From a checkpoint of a small model that answers yes/no questions on an image's attributes: fusion encoder activation swiglu.
Rows from block 3 of the fusion encoder, named by matrix and row number. Rows with one number belong to one attention dimension. Each number is 128 + 32 x the weight over the matrix's rms, rounded and kept within 0 to 255. All counts start at 0. Numbers have three digits each.
# q: cross-attention query (fusion_encoder.blocks.3.cross_attn.q.weight, 256x256), inputs 0-127
# k: cross-attention key (fusion_encoder.blocks.3.cross_attn.k.weight, 256x192), inputs 0-95
q.148:130126130092115143087116110149098192124102124130146106136161096129121111139135130144114141159137121161116170137156154130149095130107145138152139132179147107117120147144121120123147144155145114129135099156114130095163143087116106153127112152110157144121173129141095124108092130109144131107103111129127135126144081109114147122130103105128104147109161153146117149131129130074127153115106
k.148:110118131152179117120098148106142128170162110149128134103115149107135094125119170114101131164143140167151117106178145149134120156147114162159158146109138146110169143154139127115162145140173116133097103099161135091134116142152122106150200128141128152107088168142118084121140158133065123141
q.149:158150093134108160107090142154114128117096107148151176124159096111132121117129181146089120105094101143121135123087140158117127160096157168151174116149140077141148110123082119110116132129119110143139128168147142121122164100136141158133156126104132119130120179104068120127054139104143147132125095111118164109126110120094135135155109084158126135153142118092140124144194133127098072122131
k.149:153104110136149159129133104120130133143149136127134146130133082119093144130058116148129122165156101116122158134147126082131121124115126115092147131112152148095133175099111089122181154093150155142109125148198144152140105157119150118132126141111082075074109148130128143156154148111109145132
q.150:120153134122167097125138150134153148147172117134109131105165129139158137134114108171134108107113110119140113157111131122162107106117122147155169149104148164149102124130121182125127143120130145096162097128099126203156111130131075120142131146171117118162097132151166136128134114152097134134134118112141145121117146137138103145142106139133160122163078099115121102120136138106136074130089
k.150:143093107136125125119116108151146135072120155141130115139113126152115133117151147109126177123117087063151110120102139091129122113103135162120164145157132158098089138133105155095113181133128163175185162137120124146128142169128132131129089146141108086103141103118128155132119116122113110149
q.151:114130130109122148121120116148102127112109141146152159151169105095080126112150128099126128107137133156131129111122151136104100128137155100099115140176134112081139130120069129122124135162092108151104147133119121062110144088093168148104153119081128131124165125083098144143100163080157134157131128148152139114137129098130165093152102099145083112123127136108122117137177121143093123112128
k.151:107086163186145158127139165162121100175143158129107115144143136112089142138070143130162099122128120152093118145179114120144153159125092102113119154136126101138165164122132112138166143156158108164090115133130120117168162135133130120131144124099125103093113165144135117137174127086113163157
q.152:139120140124123143101128139097173118108131116103117107080096104152144156123117147110166134168146143110126161092129138123143105155174143103118107119123120173113119175163122139139129137146139110102132137103122100138127106187097123111113135082143129140112140111139154091142133161144118124119147166093152118143122098124136092110071143130134112141099137144148118151119092124126147166150117
k.152:164143119120110125164128142157087139108150099119075139124136140136152141114142127095105142083133153138102167160089139121102112126110147110156117132100122124159140107158102137143063126138107161134136139092053128098132098052132113105085161158112154144138124131105098130151125127138117131094
q.153:165128094095104171095091122117049145083060145160166151153149105097104108111141163099133128118118140146142138127135118129102121115073149174138144117165155084114148153142058145099133134149070106148153130164144134050137158085120111128069120123090142150133115135118072122115061131090172090146150115189120127105146102063160141084151101072152069123124171119112147110145164131104107154105158
k.153:119136099144203145101138169117131142095162147146166112095143143129080139131032116125147131185158158114106132118185144127118136126161145164107151134110126155122146184156154138109160093093178124135031130160188115119148138190148137117144164102124127105124144207136166117096140153126109147133
q.154:071114122140095166159150114190055126127132125149142174185124118095132125114156111116167137111118094164107124112132071089114164097088065171097133103131190100128140112097137139164120085120087156191114116168120124109152164124122147133151109118153133069118117115072147179159166118079172172174176101144138133096114165137125145104132081166132129136097119113108138110113128161214061126097136
k.154:107076191171143115156131112154139101168061211178132121175134153128042172116102092189172115117152106151109109191199100122158144200116084098139147137145154137169122158135077158153111118130107150120117102121151157164139190154146146172158114162131107132164157124128136161130131151110100091146
q.155:098099127115137148161112073132125094142098135125107188163136131119145124095110188135093098078111133192141058066123083112093161108083109134133190125107160130121139116098139170119130130121059152209118136126157133112120148086155124146134154136080122116118082162104137159127107146091136087148175122137113128083106145133153136109186122081148152125183094120109121119151190144213060063135137
k.155:115123110173155191132161124164137123096102180120154128188077103108098125123080105176177095151208123071091087166157159147117133110119099124084106124174161149107115156136127134167166176083130109093116145135203112134165119150158124126173141198144086102122192139125139196182167133128127154145
q.156:075150159126174095162109168119221126124157120129087081150130159172177159121145116122115123088116107132097150180105120153109148121178109116167135116081111185176077097119154146109118116095155155118170106137116174224140072154190088118160142147175109118141047172121211105106133108205075120093099136130099117110138193155165095189096154134101141105137147083138102114113137154067183069146132
k.156:151094123111099089142114093075144170061153139103121101151121025135146118142184121136129196114140107072165122149027096137138122114143180155120144122143113178144133092141107140093145119119138126062164151105089161105136076123118114117145124136160125083065161126078122141136155120131162141139
q.157:111087133163132121109147108151123177096148120104112153130127148138125122140142150100160114162132154118159147097128136116136117091135123134091130122149130123087154129117137131159150141130127132140107155121107149100110113143100158128142124084153145111087146090125156125156139168130132134133100119138119113137135117129098132071103157173136123101105117130148102123097121144160123203136127
k.157:109094134164135137156130161107118098188114089109079154101125169138127131137132127151124107113127123180118146152137121101148140121158100111114106103121128106156142145137155109110148152198081130138114126096119137130124161134134140164109119120114105180169089124137101132159134123146126087135
q.158:078167116157153155156118120128066099111102126113122190131166110108152089100110137133104089059057082215126117114100089108041177102085083144100136165159195091127139108115123117098119128094065189156121100144127125112149184108159139163124145142098126082149125158075104174127143123081131123134179111146108153124129159201163164135179107116115146113134103143090143122140198125199107044133135
k.158:095149127195118186144142121144173081131095199154154111183144145146099123082069075170180122144163110125100112180175189097169147155137086145124166103175117125127140161136106154135178149076169142123083122158193171143191153175161119176162181161107109096109160176135136144132148133091128144144
q.159:069110162144160110118166146087155094150173116073080094103105143120155154175094095129139129121155116090133136125140138133127125141118102101115169142068152130156098165115186167156137092156164161099133093119073127221154102124143112119140177143162097086086110110118215165141209110124122158129136154124104102159115187197139093153093143166128160121109135092158124141098060142124123143145136
k.159:133104180085095139123143077163127160175117125151116147145126121114187147110183091146125181072099142138131099179105114133135106133138151091122140132179123094147098103133123132135092142136117127099151118097107165117121157106087098138104082124098113100169150096129132121132120095121120109125
q.160:089128145147191128135125133117159082107117127103086134137144151112151115137112160138139132127116116118124108103117115106070163121147071141104125153124095155107128119120136141155153126088117153154121142135129093151120134107136112123126148139136138085103084140110155178123127151143131102119158131131140144086098166185166135143132153149126153121137114130092111132129167156173115096129150
k.160:133119176132114160092128126159154131153081121160134138156110123138140128093117093125161131108161102115114112188157144140152160113119135109112134147132135143151132115125138165156156135164110146125142145145143160143147099131142115171135116139112114089137192176134144197163119103126145140170