{"encoder_kernel_size": 3, "beta1": 0.9, "steps": 6600}
Rows from block 2 of the image encoder of a small model that answers yes/no questions on an image's attributes, named by matrix and row number. Rows with one number belong to one channel. Each number is 200 + 40 x the weight over its row's rms, rounded and kept within 0 to 999. All counts start at 0.
After each channel's rows are labels from the 100 images, of 14976, where the channel reaches its highest value: "colour at peak" is the nearest of a few named colours to the mean colour under the peak. Only what is clearly more common there than usual is listed. The data: photos of plants and fungi (iNaturalist).
# convs0: first 3x3 conv (encoder.blocks.2.convs.0.weight, 48x48x3x3, each kernel summed), inputs 0-47
# convs1: second 3x3 conv (encoder.blocks.2.convs.1.weight, 48x48x3x3, transposed, each kernel summed), outputs 0-47

convs0.25,196,181,255,200,253,186,227,278,226,260,234,254,119,175,128,160,164,189,133,206,155,221,168,158,186,162,165,188,226,197,176,184,158,150,180,203,123,190,184,184,271,231,243,219,210,186,274,184
convs1.25,196,172,131,154,175,197,159,130,189,174,133,182,247,147,133,193,209,152,220,191,256,166,232,199,239,213,191,225,132,206,126,130,220,247,181,169,220,203,186,166,150,170,126,151,163,198,156,227
colour at peak: green

convs0.45,189,210,182,171,97,180,205,205,206,191,164,182,183,233,178,193,177,205,136,222,146,152,117,193,234,126,110,203,212,180,236,209,142,177,175,236,186,131,214,226,178,159,189,116,205,201,145,146
convs1.45,221,212,173,224,194,160,222,261,186,231,187,243,153,173,229,223,161,203,253,111,179,207,185,158,118,258,147,147,119,152,162,191,179,194,234,183,217,221,132,185,226,243,183,259,123,190,176,185
colour at peak: pink; purple

convs0.13,187,207,255,213,231,199,235,259,239,276,235,241,141,177,124,202,170,198,146,157,150,183,125,177,204,147,139,159,223,137,183,181,150,151,191,188,141,193,164,229,263,237,218,221,206,189,253,196
convs1.13,183,159,105,176,155,204,157,149,205,194,147,176,244,174,122,167,217,134,222,187,242,151,232,198,168,198,204,196,133,197,153,145,219,234,192,171,211,204,186,135,143,185,139,125,175,195,176,255
colour at peak: green

convs0.10,156,188,224,226,212,173,180,241,227,233,269,182,154,114,173,191,185,174,211,157,138,198,138,183,176,130,169,169,183,138,163,174,115,142,172,179,110,202,175,224,240,236,196,227,162,240,225,217
convs1.10,207,189,163,148,197,223,202,137,225,230,125,151,241,227,131,216,198,178,185,174,204,203,256,174,223,211,226,196,166,251,180,145,253,229,160,191,175,225,193,107,119,165,134,153,182,207,182,284
colour at peak: green

convs0.11,104,170,208,190,144,245,215,177,195,282,237,160,191,201,292,152,255,209,204,147,189,150,151,191,230,177,224,180,215,188,249,156,134,268,198,214,169,195,176,177,185,257,186,181,246,265,194,210
convs1.11,195,157,193,167,214,227,147,135,239,242,176,160,258,178,188,242,199,127,250,190,255,275,247,217,239,239,188,225,127,243,157,158,212,174,133,167,214,175,265,143,179,148,199,188,166,162,215,208
colour at peak: yellow

convs0.40,196,159,181,196,235,125,166,177,180,196,191,255,214,223,242,173,178,226,166,234,119,125,98,222,199,144,200,207,232,111,148,186,137,199,217,212,186,224,179,223,176,215,130,163,188,210,140,228
convs1.40,139,182,161,200,181,205,185,175,212,199,216,158,154,159,151,244,164,170,269,193,248,215,217,270,149,210,171,225,155,206,202,158,219,138,150,200,242,188,238,196,220,116,321,207,165,158,169,172
colour at peak: pink; purple

convs0.23,186,214,232,190,239,177,202,231,217,237,291,246,115,151,129,156,171,250,191,181,213,197,147,201,108,203,178,204,174,219,158,166,175,93,182,183,161,201,218,246,215,209,233,233,206,175,243,150
convs1.23,175,153,137,152,179,181,201,121,209,197,159,185,260,166,169,172,205,147,205,219,247,156,251,186,252,211,178,210,156,210,142,143,217,272,188,169,197,200,146,170,125,169,117,158,187,240,152,217
colour at peak: green

convs0.21,206,215,184,209,174,157,150,222,159,174,153,246,290,254,213,207,117,224,146,269,206,152,170,205,220,175,137,253,225,142,218,191,155,134,144,215,191,247,200,188,237,212,200,213,209,199,228,286
convs1.21,219,234,182,138,171,194,179,184,150,150,214,218,176,139,165,143,211,139,219,228,243,151,193,248,105,205,168,193,156,194,183,180,234,146,224,169,238,163,118,188,131,151,233,230,140,160,172,176
colour at peak: pink

convs0.28,209,188,214,189,237,178,189,241,210,233,216,259,174,179,179,164,131,179,147,197,154,219,97,199,169,116,205,184,200,130,133,199,206,100,194,203,168,213,198,256,292,223,182,233,202,192,229,186
convs1.28,217,183,130,159,152,230,178,143,189,186,192,154,254,194,107,229,252,158,205,234,284,176,258,163,235,204,179,208,166,263,236,158,211,219,170,207,166,220,169,167,107,172,204,185,211,193,163,261
colour at peak: yellow

convs0.32,100,187,135,194,133,182,213,172,198,190,168,111,171,161,200,185,168,195,191,181,211,111,155,136,166,184,219,165,141,144,143,188,184,152,172,172,178,208,152,211,171,174,157,208,207,217,133,169
convs1.32,253,176,226,160,204,226,149,207,195,216,169,202,226,226,223,175,198,256,195,246,203,249,244,224,336,216,118,224,243,263,203,253,210,247,145,206,231,152,123,202,189,190,191,148,215,229,192,183
colour at peak: yellow

convs0.34,156,190,208,200,202,189,223,219,177,218,154,189,182,195,182,137,132,198,160,152,119,201,128,142,268,128,130,135,172,157,157,156,185,176,175,182,170,175,123,171,251,221,167,245,216,207,204,176
convs1.34,233,249,204,217,172,221,98,237,240,242,206,195,249,213,259,215,213,204,273,190,281,169,209,199,205,296,219,235,155,193,187,222,234,302,185,242,178,184,221,201,161,216,218,232,145,162,232,200
colour at peak: pink; purple

convs0.47,118,199,206,255,111,133,215,163,253,219,213,172,171,161,168,239,128,172,190,200,158,120,154,141,128,127,168,176,214,130,201,213,159,188,195,201,166,182,158,215,195,203,229,218,200,212,201,183
convs1.47,224,211,200,162,229,263,207,204,232,215,177,141,200,225,128,214,200,196,198,174,212,266,244,182,258,177,212,223,127,270,200,177,223,159,203,154,191,210,261,117,132,136,199,212,141,141,221,267
colour at peak: yellow

convs0.6,223,182,214,239,245,140,193,269,220,193,208,243,197,240,158,230,108,200,158,273,167,186,216,119,179,144,197,260,221,129,213,232,156,175,213,224,172,237,269,265,245,180,199,221,218,224,178,231
convs1.6,227,200,187,161,155,158,228,176,169,188,173,227,153,161,248,165,168,155,232,171,196,196,141,228,147,243,161,150,169,156,118,189,166,160,253,169,217,158,97,154,158,233,193,195,139,182,188,140
colour at peak: pink

convs0.46,154,214,159,223,231,196,225,139,202,248,288,184,194,193,262,204,198,205,208,210,139,172,163,242,171,160,133,221,233,208,165,208,106,232,225,265,189,268,204,236,175,248,233,211,197,269,155,257
convs1.46,223,160,220,203,195,225,165,176,238,202,163,174,227,176,161,215,181,152,258,198,207,266,202,255,272,227,228,211,169,219,184,189,234,173,152,121,180,109,223,175,218,155,212,248,157,98,221,126
colour at peak: yellow

convs0.1,125,201,189,247,89,189,205,193,205,194,181,150,205,188,191,169,129,167,183,119,164,118,166,129,166,165,226,134,179,168,184,150,217,145,171,160,149,180,149,206,215,203,187,224,186,197,175,189
convs1.1,289,257,232,162,265,242,160,222,233,210,189,199,210,256,169,210,250,225,227,225,234,282,272,215,290,213,181,229,181,251,201,191,232,171,193,180,164,216,272,159,183,184,183,211,142,194,228,256
colour at peak: yellow

convs0.15,142,260,178,154,165,203,140,94,172,196,219,226,218,228,184,192,206,212,146,156,160,136,184,242,274,136,162,203,228,182,203,173,139,203,133,215,224,188,125,214,202,242,172,161,252,212,188,186
convs1.15,190,161,237,181,227,140,135,234,201,213,231,184,201,159,279,203,200,133,233,168,212,260,150,283,204,230,208,217,125,154,164,167,191,237,192,230,202,204,301,193,229,182,237,213,125,175,242,192
colour at peak: purple; pink

convs0.5,261,152,208,157,296,204,182,236,177,195,229,267,177,225,189,150,191,263,226,262,205,163,204,266,194,154,219,221,216,195,146,189,167,137,130,200,254,201,184,259,223,181,120,252,178,174,200,209
convs1.5,171,174,191,196,133,210,153,128,171,183,210,167,283,129,179,174,200,120,208,244,310,148,196,219,242,270,164,221,215,225,161,205,196,223,194,237,171,232,193,180,151,175,229,139,203,213,169,228
colour at peak: yellow

convs0.27,173,173,188,184,169,149,204,246,183,100,158,209,170,235,183,214,105,217,168,130,226,150,219,95,142,189,171,193,187,200,219,210,157,195,266,252,126,204,186,174,244,207,214,158,192,190,209,188
convs1.27,228,214,217,177,169,178,167,231,175,171,171,207,177,172,239,152,208,174,230,203,172,203,128,219,203,218,146,152,139,107,151,190,197,194,176,138,221,151,118,129,179,174,190,210,107,147,209,139
colour at peak: purple; pink

convs0.18,172,184,182,210,131,110,190,216,186,133,181,156,174,175,205,199,146,208,251,168,229,134,155,118,183,184,236,176,157,179,131,175,255,143,189,170,172,249,151,235,220,212,147,268,198,189,169,197
convs1.18,178,286,223,194,192,305,234,167,207,199,238,184,222,180,186,202,253,185,127,233,180,193,265,204,279,151,169,215,235,239,207,254,208,198,190,204,213,170,173,174,129,156,284,190,256,176,238,222
colour at peak: red