Weights of a small model that answers yes/no questions on an image's attributes.
Model: 96-pixel images, encoder arch preact_resnet, encoder norm batchnorm, encoder activation prelu, encoder depths [5, 5, 5], fusion encoder width 256, fusion encoder layers 8, fusion encoder norm layernorm, fusion encoder activation swiglu.
Training: adamw at rate 0.0014, 6600 steps.
Data: trained on photos of plants and fungi (iNaturalist), 22605 training examples, 37.4 epochs.
Rows from block 7 of the image encoder of a small model that answers yes/no questions on an image's attributes, named by matrix and row number. Rows with one number belong to one channel. Each number is 128 + 32 x the weight over its row's rms, rounded and kept within 0 to 255. All counts start at 0. Numbers have three digits each.
After each channel's rows are labels from the 100 images, of 14976, where the channel reaches its highest value: "colour at peak" is the nearest of a few named colours to the mean colour under the peak. Only what is clearly more common there than usual is listed. The data: photos of plants and fungi (iNaturalist).
# convs0: first 3x3 conv (encoder.blocks.7.convs.0.weight, 96x96x3x3, each kernel summed), inputs 0-95
# convs1: second 3x3 conv (encoder.blocks.7.convs.1.weight, 96x96x3x3, transposed, each kernel summed), outputs 0-95

convs0.52:116063165142098157115111132068096141109114149097141156085142125124086057100126091111115153096112124125130116145094134098044120134111062121062145142115097120134112140107101097121123044127094107080146076124130138095154128117141143116142108101150106091075136058026134127124118114089103161064
convs1.52:110078091149120140118090132122119134159086111090193140110030125118154173119122165094200100195178095185118075109152108072130112136139155132119115079102121121166117120121137065106086149125090108107166167136133110095114085128131087087065080135116127090141127125146147076114079134081133101100
colour at peak: pink; purple

convs0.58:060068073097096105117080116108113081111104095105116132071086117098142078148104109112134103068083093096144093124101135124088090147110066154085166147052109144122109143119133130118098126114138080069090129065117158128156094074108105109133130095117113111085116116086095111098105110091104060092
convs1.58:156168112114184132119132093138116124153125136132150209120071162099068162141187127087142047126194109190153147102139140148083114133127192137152147121091194137164177080145112147113167190133168110082122180150119160137149107139131088110105115164110147136131126153163123092146135138104138148201
colour at peak: pink; purple

convs0.51:079113075107118100129085100096127095163092114111129146084066112102109068068108107136118076113082074130125108146141122109055060101124093113120127100059114110116130130136128148123088128130118106065081130099153099133158089078099122156112127129111108076089098122054127115111088065061126101116
convs1.51:199087173173093139174110122120106139104088082144131109084130124088132102131125148123116140185178123158132098144130106096147110119161163171161123084145134060135125105142133123087130117117124151159181126173195160109136119189142138160089102178133125069113129149093143209079104039123132136073
colour at peak: purple

convs0.84:104115084106120166135088082088082124116084126072111142115090124083065094106071117143100065099100101114132103141147115111059091095153081164095156137068155105129108097138080120148090137130086088105094111105152121083113113108106083098115163090137111102131066117073104102129074070086090129113
convs1.84:195150120141111175139145144119129144122136158144075127137166122148160100144125149124138082143155131147154091121127133137183098092142184155163123093131104102100091088115136120107137107130125142204154172198089128081140116199143089123043072125141118105181081139114114249128133115122146112099
colour at peak: grey

convs0.8:101144161097105129085124135101134126068117106112095099137114095094126065161154074065141126098086133079092096141050094148067161141086110126137148090128074125149132138117124129090099063097118106113115133129049143085076131106114100091135060097130109104115120035087128124129122160084126127123
convs1.8:073093079109128102129089133157081077111117044121121131123056114096093190146144092060090109162089073138117125128147068072092121117079115110120120115106149133125108145164088101100121134082142111094082130132116141147064103113138123057127141171126109123111113123094103031097128128107125119123
colour at peak: yellow

convs0.21:133075131119128131096113101091098135077101102104096124163134097128134107085139060103156135056057152108126074168091113082106123132114047122059134088122113171154118103114105103121092042120126122130152079119116132091138095105113122090115082119182085145156157061071150133107103135116131122091
convs1.21:101140117101164127132091081181066167118096091142128094133073110099103180159118163128134123158200107134086110131136102130150142151135155168140148122071149102168138065083046107100107153126076087116156178099136089100102109118081057091105158126136123116124151168171104096088104075101103102142
colour at peak: grey

convs0.12:112122076121095145122081091102112125128077113114130175096088111100070058100081102110119084130090105116109100155154102105052100118129064137098152107069125118139125123152094141108076133121108110076094119135160128076149108116127094117108119118135072079091088104038129122097092104050111145108
convs1.12:162124142147119119167089120140112130134103085130097087110132126123155127131121111095111123178140117154151042128118105113190114036164161158141119073122084074141114120150139114079128096100090157177147119184146121128112098174123112125058081153105125093141080106104123207073120048150126091101
colour at peak: purple

convs0.64:185086151134128154132098136105089144129117121122147092101131104133106085122156053106119137099069140134138126124085136099085125103116106119052149069127101118181122099144094117116100055094125126152152048112081160096143053117137159103144056120153120099125119048054137099135106133111157143102
convs1.64:126119142090106126144114107162116119110099109112125090143062089095170163167077134077119119095127071045152119081149156097164154166140146152103127071093137113129068113124105083091135133114098093097123174099144130068056064124089094091109147103166149105156091138170114051130121111085127139126
colour at peak: pink

convs0.33:046063098115046110142077119124112121136129123135132100121116113123134058121076095150185107072068106124174154111108148103107102118129099141058172115076081156111105122075141116145138087125118126121103083099062129100156085110089087103118072126156089115096112102104115131156126129123150070113
convs1.33:150118098123144141115098097124071107140102122105177187154090128099126126174164167116147032090167129117128164130142130098091126107161171129101152094101210178155109080158095095133115178123116085116114153115140136119140086101110097081139101069142149175162132128130124059099087179115085160184
colour at peak: pink

convs0.25:058091090106096102133078132123160085154097105095161114095084123092100102113094103175174087095093085106131102095148133103112070137103104159085118139062065144125105175114120148124087077138072095120108152096119138102165110103096104106109169131148093081099107187109164080120077091098107096131
convs1.25:144098112130086052110127120085101094145115141093126139115073090085100097127119125151110077077160074093148103117137135098041084088156148130115132046122130140078109122157128112099095181122119099097131149124113136117142050144137111099093061127148129131102109175088115027147118116123101129114
colour at peak: grey

convs0.95:086120078079133118148119086122080104111110112120116099118070115092072136153090094128105045093133083113128107104112134138067096091136087167108156122095090082118091097135051144144096102140123085096063121104087117093090111115104077102115130100114056115079081105108091098114116107080112107133
convs1.95:142116158134106141084122139122158145124136088090134129089110079115193119166176077124080130038069128070137130126086088093108162081137150201103146098126156119150129148171176130108146111094102102115149174134140124133130062161143165101110102075146132079144121170067104114128129145198106176110
colour at peak: grey

convs0.48:094120103100095117141097163128152097087104090135158146082026127075089055162140107108139156127064093108124131114150137120095128175102109124126141111080103090177156145186155119125103113125109107072093159106107173091131110090114092093129123119148091104095115082095111099112101064050103093119
convs1.48:125090114142111094134080127116111112133102077126126124087088091089071144123154124081110061124131063145116081119123078104088068107096148112127139064120134095105115156161110138107124146079131096083109133107136157151130043152146119108089080163105125069084104133085102062092122061081120138086
colour at peak: purple; pink

convs0.11:121073104099155120186126155175121109136140152120157092066098154159088077186151066121164141140068101161181070114091182117098094116128120112075144097103104125151094144157108118134137105130116169131124116116081176090131095077145132079092129146099094095120094104101139057146126119096182079087
convs1.11:143070146152055114123085104126103147091131128104104125145098075074146102140109096131107154064098110059153107111129180103145135123153120149093187055123114094139090142159122095088088125113082078104142149140115142086074052138159142079138106092149145097133089146122086064184131109111132133097
colour at peak: green

convs0.93:141065116166138153127102087126057138119097126105159152076120138126077110125150124101112135116106172129156148191138148069061181104109061102086145133124114084172104077140055113128102089129098120088202115145151202129098122129159130093145135111171139072103119119072131113105079118112124129098
convs1.93:086123105150096133068089120099130184121122125107103129110068108081132127142113098127159053094109091106101052089081092137140071101152143165127175047102109075129128116142134134073104142106135113098129128112113116113142034145143103098058090132092109089110081128104123103166113083100121138117
colour at peak: purple; pink

convs0.26:122112122093143108196147142130142105111134136131097088076062142124100073166092072106128112145025093143168076102109148127092067145087100116116110119056094113143120147170104143132138103143140150122082075132108150118106104102109113131098092096100107096141072096049094118115102108071143098103
convs1.26:119136113117080129125079109139087098097129083121088175162102060079154128105097085077091144057089131062161139106085160115155129120165154120116172039133110088115108106129128103060121149113121093092090179122090127076090055140116126090101122125149131104120113181157108086159129111143128122133
colour at peak: green

convs0.7:104125111067131123091099095107107120061108083100078124129103146107114088166155069114109137092076166135111076153055131131110177155071083107149124131125075104149092117135077116135096044121105119124118152121088159081056163089101084098150121091144102115128111112111139122097113165066091128117
convs1.7:094126116108183130123067137185111111119078036127152128097069107110091184135145084081141114144119065151103115116146040110114161110111171126118142119103130172123144137152113101126124138074172107061115132130117147158088127125144167055111137179100087101102137102097120063099107101110119165143
colour at peak: yellow

convs0.23:089178144109145115096092135109122098041109096110078101107121111102111116161124106092095104096083139099095095134062075137067140137103092177137114097112103106143054122136111102086085078110105110101124156119096154071033143105111065076146135093140147114130117093126099148107119126078101123131
convs1.23:077117076098158121148093114145093073161107074141136118134088126106117208137161099111091104190137112157120133166193111094085131088122134135102120144114140129127136144178097107126143147107173131069053161133132113217105129125118128077149167189137103131092148173105159050147103128162159129130
colour at peak: yellow

convs0.56:103116122117162092209133116187107132113136158121130076057052168146087116204119087113136135160089105169162050103117170146122103100119131121123122126091087097150094134168114106163124109154121145110109144107114148086095120097133108051081148125099123108118083127127109070147115094088161076084
convs1.56:129086121130055113113094132135132126107139125101106109119120062087152071120107092137108121043090102032160111103116183098130128124145124134106169038121084116104110135108143093077109112117090099109122117132090145094085058126140146083135071073147120097133103128129097083191121132115136124096
colour at peak: green

convs0.2:063152131074117099098102124114110098079132102098060116123119137106132087143131091107153133102073114127162095103054113151121084114053089120145135117128122117136074106111109130113097055113101095138078171121055142089051162079124077064128102115143131119134125093102157117131105153080121090126
convs1.2:103127065109118110133090118152118104122118049126110113160125089107137182151139069101118062137099124139110116145125092100092075105096139152116106080102120168132131140182115137117137144079171135115037142136120138180112070135115135086131130176127086151127106125059111009110136138157109135155
colour at peak: yellow

convs0.79:124130100099147110176131145148132094130120148131125077087035148152097119157088085114132107168076090148156037102133159156107073105103144115139100113062113090139123148154105122151147110150143168120072102143113140087112106080091111105063129134115089091146049121106112086145113066088149102093
convs1.79:141076144111057084125095142115125111113112095101106103130125055067159085136090104102086153039088120044148111125108154095140136107153136112100156040117099103112110157109162123077100120110096073121117129127132121097089061122126158087115104098144143089116107145118076068140133108138114107100
colour at peak: green

convs0.41:063090123115136087132064144107131103116074095053151105095119111093139102122094113133164131050087123103141102141124147096104100153103103159095133114085107146127092151100146125100059066117060082071141125094116136106121105091107093065124153087129122117101109170126113077109055097136106084112
convs1.41:121157116129152148141145069145069153122130153140103180140073140108073114130133167116130047155159084142141136122149140192093096165129150124171155112112167122105152082133070173109140208117205118092117144098114156135182099150135088128098151179114154141120124195110161081125143118076124161178
colour at peak: purple; pink